python train.py --loss="mse" --encoder_activation="swiglu" --encoder_head_dim=16 --encoder_fused_qkv=true --init="trunc_normal_002" --residual_init="zero_last" --optimizer="muon" --lr=0.0043 --epochs=25.4
Rows from block 2 of the encoder of a small masked image model, named by matrix and row number. Rows with one number belong to one neuron. Each number is 128 + 24 x the weight over its row's rms, rounded and kept within 0 to 255. All counts start at 0. Numbers have three digits each. After the name is the row's rms in percent of the matrix's.
After each neuron's rows are labels from the 100 images, of 14848, where the neuron reaches its largest size: "place" is the part of the image that holds the peak. Only what is clearly more common there than usual is listed. The data: photos of arthropod specimens (BIOSCAN-5M). In brackets: how many of the 100.
# gate: MLP gate (encoder.blocks.2.mlp.gate.weight, 512x256), inputs 128-255
# fc1: MLP up (encoder.blocks.2.mlp.fc1.weight, 512x256), inputs 128-255
# fc2: MLP down (encoder.blocks.2.mlp.fc2.weight, 256x512, transposed), outputs 128-255

gate.244 099:123124114093100143132121117124132145105178144102116167129117145146164077156139106121120148153112083153098119099072108120108132109192151125098107112165138128121161115098122166091153117100126117126120163154117095085160139121171177110109111173093120109138163145155116148107103103171134128127158145155118105157118169131118062127173163134156132137078153136145119126146105146130185111067113
fc1.244 095:094148127139134165148156086105139106110141154105117120152097131176081115124152136127173104150104131136107191136127149136111160098117098095093082154159135138127127105137133173098145135091169109106155165141161115134133122119130144153173140112112119116157112122130120164143132109115161121135136155135114159149138122143092118121115114145152145160119143131147138122156141136099157120128055
fc2.244 104:113130123122087101149115131106138122123169118159085153142105121127088107096148149145117170109166125124101100176118124147131146127115114121119177131100081123101109091116124081143108113156144092095118120133100141152095087134096154144110134173157145136110120143128103125144119147133094122103133069128093138150153152113121119131146120096121122162153162098124178152158121130113102090124128
place: top left (47); bottom right (36)

gate.86 102:124094110155142157110132167129152069146155153142162160184096084089142130149086125158120121130103125156124097135144110137150138121169113137132149158143119150132163142135096138125128128079109141138144116169151109162119168127117106076136130142107109132107114128160104124141148133130162138169137157162148169100104187122109182144150090151110124145147099148112136137161151104142140087131137
fc1.86 098:159100126121134124140103172175097133123107082086090105105142137142148168076148144122094089083116135142077145103107114117121119067100091102154129182118134136082158151173124115083142121118111139156124117122125128154139115131152167149135122116135134188144082110139134148109135147107151123168137115101153098101157119095113159127098175096067097122116099100145106132120108119152147125126138
fc2.86 101:144098127110155106107092120142098100129089114171104117123138120122139124124150113120103093135137118165105146095157129143120155157133131103128133105087092123106073146135137144152117119125162119106130102111146132095144097156120140119142137150125110126156145156131141166152108143100094165145100135111154148148154132102147156099111134105141108121134104107144093111132102138138119150119169
place: top centre (35)

gate.317 100:132118086150121105090117107131132141096155119150117140125156114125141138141131133177101130168136101107159079169077157136155110103094099137117127096111164133113109130128102116109104154164145158159105090129100091160128120125149133113186149126087116101090132145151107162135165097089073129118145134158161144114158071143111114147148086113166100137099105149117119128100129125138148078160150
fc1.317 100:126130115087108109144137080132102122101173104121145123141080122157098083085136110109147146157116172170129131136153151125137084130151125139184158155107112105134096111113082136127065100129096117128115104127133143150127114143154043152157157129107158121139148101134115134117133135156135090123166128121135123147151152133120159129129171145131121135096076119144123120115143157123187113094103
fc2.317 104:139158147137102152122134149120129177192132115100088123147120148190123124127088112130156143161119096160143104151133098091130095076113166134120174105124136153165114147156143114147162101133130117106116106114119166090093135090126109151139151139167136084143152110138103090098105140155099120123137091133099128135110145119133148065138128108141150143160118112145131130120139149136120104094097
place: top left (38)

gate.458 104:167164141165096128100099100161107123122124114178103139187129124127156134106110094121102167127132161128134139132112148126090127120113099137146114118135145111093114108169182141135148117103171111127150128175147115158135154112153121122109159079135095120079109115126143119124158140117084071130132153112143152106162132136123087162155140184141113067101155106141127154113179152138124094119094
fc1.458 105:124144136084149103100106087102161104093139092153129113107127123115156118131100139111124158113179085122134134135132166112122106159140088105141146154106114149134134124125117126114144176148166114109088134154152141134103133140129117114125098124156140095115130105093132089133119149106144187140116114139109178117131132188116154098151140117112133138149181153133114093120125166109120101141116
fc2.458 105:148129127112128085128112131141146108145137157125135165122169143152094171116178117145124132101135072108101128137119150156122134142144078133107151119167139165108176123161138146100131157111159121143071146132151108141078083108158129087149097169130124110152131140168148126167113121114139151128123114099108153141137138164162086146151196129191132118124153112148133115146103142143147124135117
place: top left (51); bottom right (43)

gate.164 105:160154103106119108125122088140145135110148108107145113123163150100082138161129130134098082112140116114175187099152172166113118145145117135124113133173112114107105146088166108049093118131146184126105120148158143119110136124091117119157145114128152140090116156090137128140091126094107165172131128137130125117127136139124128100101119142142103115160147147166103133088131105137045154146124
fc1.164 100:096158145154146138134146117100129123136122071134096121139121154138150135118144085119130114162159110108129098157125114118149089142132148113126144114126122158104114108144107137086139109120184110070143151120132127095166152073151090121186128093105144102141160122109159104131112153111146158102109111107148113156125107120134092125097090073062140142138120121125105149087110113126145143133138
fc2.164 099:151122126119113085141144121142168137161124138139147107124125109108155110147148124128114126158119110106143149111122163137150113133108176132111115162114138074078169159137117154129112160160114164095099083147120074120125115144095166113180089139152131148148103121135170104156130147147147122108123109130129135100110127126150095147129107146152118115130101164106148160140146114134118090088112
place: top centre (30)

gate.19 098:104139139173138127088084132168141111103124115134114124094089161087142073137098095169108125098111108133163120122125109148107085098129144137151166122111131131104133135157144171078157148083137129121156160150118119156139110142125153120135114114120156117172109126134093111117179145133126088130181143149100167154129126179140154104146093108125103139105140087130128131141097110161150130116178
fc1.19 095:162132098115103140143129180142105140195172133186141133115130141115155115122156172135129132119157128116136126169075150086125132157134145131172157159124150128126108143159137081103130108159149147137103125050147145083127148118140145141149151111143134121136128112143155114111090178086127140095135154105128138134111107133129105094137130133110133143159146127124161121144137081086145131151131
fc2.19 093:124139112110129117150099095080106142107140153073108092116146129158157129120134127131164129168100153163162125117171127150149152093127111132141152138129100091134111158114115119115114152141128127158150126102134105129145149114093119151134132144165128095138157154139099114119117094169050114125109148092100085075119136123171122107125104130120147123127096127149114132078109151142074140131131
place: bottom left (52)

gate.89 100:134113099116154162121101113086064105135173175119106123098148124157110142143112107121109124144164140122122140128104145096115153113164145139133104120113090095146188116127117133161070125144130157157093137150154173124125149124154125156121099114125118075123133168118156128097112161106139151158125107090168099151154135154172113120173129165132137140101120133133129126139103131121138106109098
fc1.89 097:143095111159113115162105114159136148148134127125145133143097097109145096110154152148112143113165097137090162124149153137148075135077122131148125097131141101099121138166137139162132165145153113114111109131110129103138159177156149106121082080119076110135155141119115103155137092080118120126133143132155127105118117156128130129118121136132123149137090082123097135134135112090150120116137
fc2.89 102:122149128104126124130138133108148146103105114124126106145129112124150134117118132135157108156135110106096095090127128103157114125124121146129082086157138121129083183098131163096075115159101141192108179145131172146150102127128096138134138176090115121126089146128157145141111117123120112116155161140125082173084170101137151139176098099146111131146168130111126146133157101080155158111099
place: top centre (29)

gate.96 098:130147121117141148133061147109070127166132144155101135134116109128077138180118136109123148133132161119108140123128154152149097123135089160116148138150121146122105123104112103173114159103118129151112110125090126176102107162098154092093140117083118157077095115130117097126152111099151114109154104121112149138171155170163118143139109137080124143110136129147132130111138157112142150094131
fc1.96 097:113122116150152103099113111114192160127128134131144121122147156151108087120143127126156157129110129089124134165159162157132122118107105127107110155143102125127119113104151130122120165170109169115135170143132156140099117122105102119118114172119168073146119124104120136109124161145123114104072115089109123087135103110126119087109143142123118205154119113105135133131119130139138111124126
fc2.96 103:157146118123148149120138130122135156125107092128119151151138150112119115099117135107115125156095065102092132119130137119141175139096168110129152125116147099100134121081146066143137103112170146086147160107157121152111131122112118117144107138147125126099142130135126126139120166098172122126096105073118108129058086093108133093181111134200079116108087128156169107132146107144124105134125
place: top right (29)

gate.39 096:134139124156163156181102108111152117135111130103137156132175118132095114134127121144128148144163151091061119165105152088126148147115118136135089142137122096145133160095141133171123149097135144135139103137106111117136152136126123093118135140125119082121169143129133075155093113064143110174143113161112139119111093094108132137157114130075138131128164121124146126093130142089134176118074
fc1.39 098:114145081151140149129119153141116151160135085170117144154084121133134099133096124101151110121131130054130146108138089148135146140131115083123094139084143141153101133119116108101090113152144097148180148087169166111113156157121144140098120154138089120177125108140129133079132131084114094154144160108102130130155124155117122148136148153167130125119092108144150127121157143127141148108134
fc2.39 101:161152135168113148116135123132134094133125095159111119136175081117125091163145119084098109095109114148159095118110114107155123105143116145144122161171118099127164123097125145130148116116114130107129102135195135125091117132129139109107102194146114115121145102103128113121089150065124106112133094128137105159125143097154109113142141087126109138156141133087118100139150117150124138112150
place: top left (45)

gate.163 101:102173137169109121171142115121131136131155095125139160163157136150136117144118125148143155145127130129176143139126113160108134113150139133119117107141127133167141113111154109102102163128133153133130135144130140142152129098094085164149147139092100114142053162134109129137126163158100115152098111123160120144152096105159152119103184124097122121097162170156111160105131069127122141119123
fc1.163 094:127156135170142131152162115119132100094157138150135058097115147176129096123139104158114125114117127139103114133109130097118125112087170122136122108116142108156099102130135190116124150171148161139167117130135117117147160146084129102096133115135123141144115144129163142135113142096129170164104132094125139117117137164080183145106093086173130106095114163090142107164113138097098114176151
fc2.163 097:150154141147173083172122123102130139157145125133125161166145139150119159107124092164140174159134112070106113121136112115145109105126156134162100060143089126145111107119116143148122137154138116156113139127143138151163132131100120093166160127124141157148123136123171136154118121190141140120131129111095111132107140112190114098135116117174137104122109139140115128093147152156124104144124
place: bottom left (45); top right (32)

gate.455 102:162102133091135106135071111147144104144121133119097099165101102143143124120150137140167081139084112176108147128068111151107114145128096155143113133106145111188135136101119129090136127148124094154103129152108137163140161150128158116125166168108128125104140139154112145115174150122152167124136102123162132109135102154116134176132120171152082137089139116116144113148113115121095127107110
fc1.455 104:152089086106095128120144093103146158143131123133129094123142101090175122135124189151115137117115094142117145100172164108138098135098124118138113112140083119077113152154132117145160148114132132113109132130086097127195140140087104092098140117092132116129158084118080138125096120141113123119156170101134153098097162077136126137168097139153081147118180137114100093097171128123112156159116
fc2.455 099:126108097083109157145130164139119126152124130127157124113119117101120096140071141100124146116154149118083134136133148113130140126112148127130142152147104188154080167120147151146148148107106162165140125142130138074128104084111101103101135115163131132190152135149129115137096130098111144135158132105178144128176110122158120100112131128113111145119108106132148149123125153129154147110172
place: top centre (27)

gate.158 099:160123136120161128147103133104156124120130123139112145161136127153102157147129107156151114117117122166125152131118107123131171146149172175130119165092122101161143095069149097106126112128116132135138118125123123125136131148134083130129152148056108129110163124126099126110114150121138160130132151131135115085172130156140085150109131133153118133126082126160105129122150095126149125095118
fc1.158 102:100115176111096087106092117163132125131102160141153153153078167145129102073123077138141127121142064131130098115123139098135113058123130099126150144110147186097163142116101111103129092128181118134143112126078158159126120145103103102107124115139146138122140141150170124135118088086135112121094125155136144152151152141123122145189071131121145112122127114117152118141118131128121080163081
fc2.158 095:125152106132100124164142156143115111123116139129129122122096132126133102115094105142113095156125157126141153143126093095174096108139168138145114123104115093146123138143113066089126172139136121145155129087073116134107135102119154164105112135110107121154074175111138123121121068163085102162132153115118138066188178151148126109144127116136165119130138111142136085128112159151099095131110
place: top left (52)

gate.63 105:091068107139134134179190112150121152135149122125166155112137095157134124109126138131143148163139130112144064135155126139125108128119087117162140149138150074121133131103091110133106111126085157134133101113165092134129111104146120118131162129128146120117118141136147080100118136162144110126108174142126129139108120121127124143104123128102104144138183122136139135106139101091130185129157
fc1.63 101:122159131099164130126150128112106129132134117118122146100159161119143130161136173111189148058164141132124135097137105111120113139153140114099119138106148123142183128100105114151143099161096094132134150115155152183145138138118126127143148110124128159119121111101144113179161122165119118094084069109154123142086095140132170084098102080141085171137141166132105138109099117150116112117180
fc2.63 100:116125097130133112134126135173097141131172114101117159146115114136125081137125100109100124107159121088116103053179104180099187116112111083104111151142115111146073097141148125131165111156124112094142134109099168168162145111130132130152144143100178109144126127151137151173097113135116130156141126134161102146093138146131159135126114111139102103122127115116118130104148153128133103116087
place: top right (35)

gate.54 095:119091146128132141124094079161154168087142131149159135130119121143148091099150145105118136143143103154128120135101092100101103133165127091137111119125112097133086124163143128129101169149143166175170128104123130163110141118109132177141125173097123116103132090074133124108112136118168144110141125100116101144126118089190165100120130114162114149129141143169162130152123134148143178132108
fc1.54 103:140139119161109129134090091125136169117153126114117135103088124106101137097150130129076151121151148097096168082143141105121164089145128119106162130098178134123088115128173105092134115167142130099115129156144121134142139127102124113138118148108078116165072143151132129160138099119139125129081159100156123137136118154136117147131141120113183125099153130152157149112097107134121098118119
fc2.54 101:136129114129131114105126161106137131159128147151105122106147170103149151140143131113142162110118161126137072096071076139172089138176122141141171153145135143133136123173079125120163135128148146104091086133122152133135133083103174123129146127073104104098115135145116149116127121104166074098155111142088108155119154155137104140141115136119121115112129170146113078126127120113133159127105
place: top left (85)

gate.242 096:125153108115177145128148068159130110104108057143134133133148115177133152133129142083155114147129113118135122142100138075164125131109103109167143174130108094124098112161115129157104145167110126172145111158128131145133101117103147144094106095117148134143078125110131117109173087111110089115093121123179147138141083125063095112114123129125140086131105144106108126177091087114140101153133
fc1.242 106:105162113128144144093123123110143100125117140144152138149160122147127131108114126133090095150059142149139123156114119154174080112140111111088072123116110118134100106112108133122108145101120149142120122117165147106137123113117103126107162155147122122115115165126157131135136113149083119125113134137153106159133133141169165094137194130095096120097134156117132122125086132124110159089048
fc2.242 091:143141112122149112167177131149118167117069104125101098114148121119177166128117134108126130140131111136087111153110181087158135162162160156116107108126116160133105109117150141132149128136150121176086146110135136084134131094124135090107137123101118165162102088112088127121159140111132124144125110126107130139106165181168118155097121123098107100117190140116086129115149139165167125131126
place: top left (39); bottom right (31)