A small masked image model, trained from scratch.
Model: 4.52M parameters, encoder arch vit, encoder norm layernorm, encoder activation swiglu, decoder layers 3.
Data: trained on photos of arthropod specimens (BIOSCAN-5M), 195000 training examples.
Rows from block 2 of the encoder of a small masked image model, named by matrix and row number. Rows with one number belong to one neuron. Each number is 128 + 24 x the weight over its row's rms, rounded and kept within 0 to 255. All counts start at 0. After the name is the row's rms in percent of the matrix's.
After each neuron's rows are labels from the 100 images, of 14848, where the neuron reaches its largest size: "responds to" is what is common among them; "patch colour" is the nearest of a few named colours to the mean colour under the peak. Only what is clearly more common there than usual is listed. The data: photos of arthropod specimens (BIOSCAN-5M). In brackets: how many of the 100.
# gate: MLP gate (encoder.blocks.2.mlp.gate.weight, 512x256), inputs 0-127
# fc1: MLP up (encoder.blocks.2.mlp.fc1.weight, 512x256), inputs 0-127
# fc2: MLP down (encoder.blocks.2.mlp.fc2.weight, 256x512, transposed), outputs 0-127

gate.52 100 [108 136 113 150  70 166 132 118 131 129 154  95  70 152 149 130 142 120 178 150 151 140 150 129 124 169  74  98 118 111 143 151 125 125 136 140 135 136 128 133 117 107 153 128  87 131 116 132 116 154 120 148 116 105 121 133 112 112 119 104 147 118 127 206 182 139 177 104 123 115  92 121 147 127 108  95  94 145 116  95 134 157 116 109 170 112 136 130 153 112  97 138 100 150 124 102 187 128 152 115 122  93 156 141 140 133 124 137 166 140 136 155 170 157 138  89 138 155 187 175 139 106 132 122 120 156 131 159]
fc1.52 100 [135 149 147 121 156 191 155  60  79 133 145 121 121 101 115  97 104 134 128  92 116 100 165 123 105 163 180 118 126 121 143 117  84 143 100 118 106  85 163 153 111 122 121 112 106 119 113 165 160 125  92 108 133 138 183  86 169 109  85 146 150 160 130 116 109 165 103 136 141 102 126 138 165 145 132 130 133 116 107 113 118 125  81 190 103 125 114 149 138 164 140 113 108 103 153 151 156 133 112 168 135 100 106  67  74  98 157 111 166 134 121  98 106 149 129 104 132 136 138 109 172 110 158 131 114 121 119 146]
fc2.52 097 [168 131 109 140 129 136  92 113 141 112 144 117 160 127 104 106 121  94 156 126 125 148  97 169 134 111 163 110 153 135 102 119 119 110 141 119 127 144 142 150 113 117 122 125 104 122 129 109 108 151  72 122 116 126 148  74 171 106 111  94 123 129 127 153 107  94 141 171 125 119 141 129 135 122 139 101 118 128 145 117 143 110 163 107 135 123 151 102  98 149  73 143 131 149 100 143 124 128 105 141 143 142 162 104 138 108 111 100  63 105 112 138  99 112 106 113 143 130 113 126  72 142  89 122 185 107 139 108]
responds to: order Hemiptera (66)
patch colour: grey (46)

gate.215 104 [105  71 144 158 135 181 119 133 102 106 134 118 119 119 143 118 102 110 129 122 136 153 132 152 114 142 106 139 136 117 125 121 102 143 109 148  76 134  98 159 107 100 140 175 184 135 109 170 139  86 151 120 137 139 142 113 116 124 151  87 119 128 126 119 140  96 106 109 152 142 144 142  87 139 159 155 131 113 126 118 169 138 169 151 141 115  86  98 178 137 132 106 132  68 145  92 154 155 171 140 170 101 133 155 143 131 149  83 123  83 114 118 127 128 122 104 105 134 175 156 122 136 109 107 150 137 130 109]
fc1.215 098 [ 99 149 134 154 128 174 149 135 159 127 128 127 151 156 101 123 123 140 146 105 131 119 127 142 116 115 142 157 103 125 145 145 107 172  77 120 123 134 103 123 129 149  63 110 134 194 129 148 138 178 161 118 158 139  89 112 150 149 130 104  95 127  56 131 186 121 136 121 134  81 170 119 109 133 117 108 102 133  95 124 120 185  85 188 113 132 148 147 146  88 137 138 182 130 109 148  96 156 123 167 122 129 167 132 123  96 132 142 104  83 116 131 124 125 110 189 129 150 133 154  96 179 132 117  80 141 116 160]
fc2.215 104 [148 163  70 120 135 127 129 128 145 108 103 111 135 148 132 145 191 131 157 141  98 147 117 120 168 118 105 137  98 127 144 160 145 142 173 115 100 113 143 107 110 149 115 131 109 133 176 147 143 129 122 113 150 115  89 139 131 139 111 127 157 125 126 151 146 106 124  82 126 141 163 119 122 142  72 143 159 125 155 130 161 118  86 120 174 172 130 125 109 144 155 144 137 139 124 133 152 132 141 151 109 103 146 148 122 143 100 141 154 176 144  92 141 123 144  96 105  85 110 155 138 170 157 164 159 153 139  90]
responds to: order Coleoptera (60)
patch colour: brown (88)

gate.453 098 [164 147 157  95 111 142 136 134 134 101 159  77 139 139 148 153 122 113 199 132 137 141 108 157 117 134 151 134 170  98 126 137 112 110 125  92 146 135 115 148 116 146 156 107 133 118 157 146 110 141 106 116 172 105 146 130 166 154 120 156 153 127 102 100 140  97 141 144 148  96 138  88  99 124 139 109 117 154  89 174 133 139 124 172 138 107 139  59 111 145 136 131 136 141 149 110 137 146 138 111 106 124 144 119 117 101 101 171 114  73 108 124  93 129 133  93 118 128 136 124 125 100 148 124 145 122 135  80]
fc1.453 099 [135 116 143 138 144 130 105 133 137 179 148 199 109 114 109 146 195 111 146  97 161 121 127 132 102 108  90 149 117 130 141  87  96 145  74 123 157 131 144 141 152 168 120 104 119  82 182 152 141 144 155 100 118 148 136 110 140 117  73 127 125 157 116 136 112 160  96 144 113 132 132  92 130  75 158 167 141 131  85 108 113 138 175  89 103 134 101 180 170 141 135 119 111 119 140 132 166 137 130 140 144 142 160 128 124 149 130 110 120 145 102 119 136 103 104 152 154  86 125  92 129  98 154  98 124 103 141  93]
fc2.453 095 [121  54 152 158 168 119 119 150  85 122  97  91 113 130 185 137 145  94 151 142  81 140 122 160  93 109 103 121 145 119 123 170 149 126 165  92 127 149 129 138 125 120  71 114 167 124 142 149 128 149 116 162 172 110 115 109 128 140  97 128 140 122 111 162 115 185 110 147 164 121 140 145 122  90 111 126  81 133 113 100 145 114 129  96 123 150 106 149 111 129 134 128  88 122 119 121 120 156 128 129 114 119 161 168 154 145 135 148 103 103 123 123 100 143 144 107 151 104 142 149  93 128 130 107 121 134 121 126]
responds to: order Hemiptera (35)
patch colour: grey (74)

gate.365 100 [ 94 136 165 168 129 127  81 120 168  96 155 165 134 126 137 118 139 119 102 155 110 166 115 153 137 130 123 161 158 107 117 139 112  89 108 104 133 114 135 174  83 136 117 129 169 148 112 117 128 126 144 140  89 104 118 137 141  99 106 106  96 111 162 133 131 116 144  91 131  87 125 104 141 179 118  81 159 151 142 124 142 127 142 137 136  79 121  87 123  97 136 160 127  93 117 125  95 114  94 167 136 148 129 124 138 121 144 142 126 111 126 112 133 170 128 156 123 116 132 145 148 126 129 148 137 171 132 126]
fc1.365 096 [137 104 104  82 161 120 170 126 130 134 151 146 116 143 125 120 176 117 147 100 153 113 115 117  88  85 116 144  91 115  85 104 139 137 133 146  96 108 122 103 101 132 140  98  93 114 137 155 127 126 113 167 140 107 104 120 116 162 118 165 148 143 165 111 153  89 180 146 151 128 132 130 141 147 144 130 136 123 102 119 155 136  91 143 108 162 170 114  50 135 149  94 154 127 142 108 135  93 132 161 124 155 162 105 123 106 151 129 107 122 153 120 153 110  64 107 177 109 178 143  98 129  90 151 139 131 174 162]
fc2.365 098 [151 125 110 120 144 104  91 151 120 142 130 100 168  74 124 126 100 136 132 108 123 179 124 167 112 155 120 101 104  99 124 143 160 108 175 132 156  88 112 132 120 161 101 107  99 134 155 120 102 119 119 149 111 133 101 134 132 149 118 124 153 108 123  93 147 143 130 135 172  99 122  94 153 148  95 120 142 119 122 115 161 120 186 138 147 130  90  91 154 171 119 118 117 133 147 134  91 158 176 128 125 110 166 139 147 111 139 135 138 125 105 143 114 119 169 127 128 120 137 169 165 133 135  91 138 184 126 150]
responds to: order Coleoptera (36)
patch colour: grey (75)

gate.502 100 [138  99 123 148 123 122 139 157 150 124 164 146 112 129 138 153 140  99 110 112 148 142 121 133 104 111 143 150 149 140 165 134 122 147 131 110  96 120 119 111 157 132  91 129  98 128 135 161 118  83 132 152 156 102 126 127 132 133 122 125 110 137  99 174 107 119 145 116 101 145 130 127 127 112 109 118 112 120 171 113  86 104 135 155 145 101 170 162 155  91 117 140  93 147 111 106 109 122 121 129 115 144 141 126 156 175 141 110 117 108 123 123 102 113 184 151 120 137 113  83 115 144 148 159 158 143 132 169]
fc1.502 100 [101  96  96 141 116 155  84 134 166  87 112 123 106 152 107 127 143 143 130 130 136 133 135 103 188 110 108 155  91 120 164 150  88  84 129 109 138 121 139 136 104 141 118 151 159 105 120 117 135  84  97 150 143 134 116 107 112 143  98 115 153 122 119  98 119 130 123 107 111 125 118  84 134 125  95 126 153 165 101 116 118 169 111 129 122 123 162 102 161 127 118 183 125 126 156 125 127 151 140 101 147  87 104 120 120 141 158 134 103 163 132 157 105 133  98 137 167 111 132 143 109 171 120 130 139 145  99 142]
fc2.502 105 [125  90  95 126 136 119 123 153 116 105 126 120 124  95  99 143 101 105  91 137 129 115  91 112 140 144 137 127 154  84 132 144 120 119 145 144 148 138 137 174 123 162  88 125 104 149 159 125 145 162 172 147 150 113  71 110 156 130 129 123 117 175 147 102 164 140 137 132 143 154 116 118 163 106 139 133 118 175 135 120  88 148 164 131  90 151 135 100 125 100 114 111 129 136  81 142  86 155 126 133 152 117 155 109 123  83  90 162 165  96  79 127 122 117 150 181 133 170 129 117 115 120  99 101 146 136 157 126]
responds to: order Hemiptera (46)
patch colour: grey (53)

gate.393 101 [128 147 177 130 169 156 126  96  85 164 138 143 123 161 143  85  75 115  86 126 123 123 170 109 219 136 105 116 148 102  88 120 145 131 140 141 173 112  83 123 127 138 176  98 142 122  77 151 116 109 119 120 122 130 144 118 151 147 155  74 151 133 110 146  75 161 111 146 124 191 152 105 125  96 161 158 120 169 135 144 138  88 136 127 161 142 112 132 110 129 136 118 151  98 160 115 122 138 140  81 128 132 168 152 132 126 101 147 142 131 144 139 127 142 112 140 107 120 140 108 134 158  94 116 126 118 159 127]
fc1.393 091 [152  66 161 137 136 102 113  96 111 181 126 138 136 147  76 142 138  94 127 120 160 117 149 125 129 110 182  87  87 159 147 115 141 129 121 169 136 106 162 106 130 126 107 108 168 124 127 131  98 165 155 139  98 138 191 123 152 160 157 129 117  98 139 135 130 113 128 152 159 119  81 110 133  80 111 145 152 131 125 116 114 141 178 114 148 189 118  87 137 142 127 154 128 113 128 164 112 144 125 127 108 117 107 116 123 132 120 154 150 119 115 107  89 123 126 129 120 124  81 178 141 136 166 156 121 123 107 115]
fc2.393 100 [169 122 137 149 117 204 102 113  91 140 128 108 122 128 134 101 126 112 129 107 157 189 124 100 155 128 139 138 129 152 167 128 102  71  91  86 101 159 139 152 122 168 113 149 111 134 104 149 111 158 164 102 160 126 107  98 163 158 111 179 120 163 120 110 138 134 144  95  92 208 140 116 135 114 148 132 150 124 122 147 106 100 143 168 147 170 171 151 113 133 115  78 163 127 163  99 126 142 154 127 121 125 150 155 105 139 123 107 160 128 104 116 138 130 145 117 138 115 144 120 146 182 154 145 106 106 108 131]
responds to: order Coleoptera (40)
patch colour: grey (65)

gate.130 098 [147 117 133 181  98 150 124 139 118  96 109 150  91 119 132 109 148 138 116  77 116  98 103 115 151 146 125 151 112  99 128 107 106 128 125 170 115  76  98  82 134 113 133  78 134 147  92 118  81 100  95 152 132 142 102 146 123 100 110 146 159 103 106 152 115 147 141 109 132 129 123 176 151 142 114 162 133 151 123 150 104 173 133 139 135 120 158 111 161 135 103 156  78 120 120  97 118 109 121 136  94 137 100 103 145  73 123 161 122 136 128 153 155  84 152  87 102 147 139 182 102 160 102 137 142 111 122 154]
fc1.130 095 [145 140 129  80  76 143 104 131 100  98 165 119 122 135 156 111 120 143  93 115 128 123 120 108 139 143 145 169 147 133 122 162 140  93 110 111 133 158 104 141 136 106 115  85 177 137 135 117 152 122 113 134 106 128 120 117 138 113 137 115 106  42 104 114  94  71 117 166 142 162 107 122 180 118 162 135 137 121 104  97 112 147  87 141 129 113  87 153 143 107  59  95 113 130  94 106 133 129 140 124 115 150 109 110 139 128 102 126 116 111  80 128 151 137 138 145 106 148 118  93 178  92 119 111 126 140 105 151]
fc2.130 101 [140 164 159 121 132 152 131 113 130 124  91  74 137 112 103 127 110 122 154  95 112 111  93 103 136 135 128 138 122 134 128 114 137 139 138 134 113 115 103 129 106 125 165 120 132 157 125 122 137 110 144 146 119  97 126 137 115 184  79 148  75  92 128 137 169 118 118 142 159 104  97 154 102 191 145 100  91 117 121  85 130 151 154 140 103 153 140 103 116 151 143 141 118 124 149 103 143 147 144 159  96 116 100 111 157 129 162 126 149 165 113 111 144  73 103 111 102  99 139 162 130 122 119 126 147  83 136 118]
responds to: order Hemiptera (44)
patch colour: grey (56)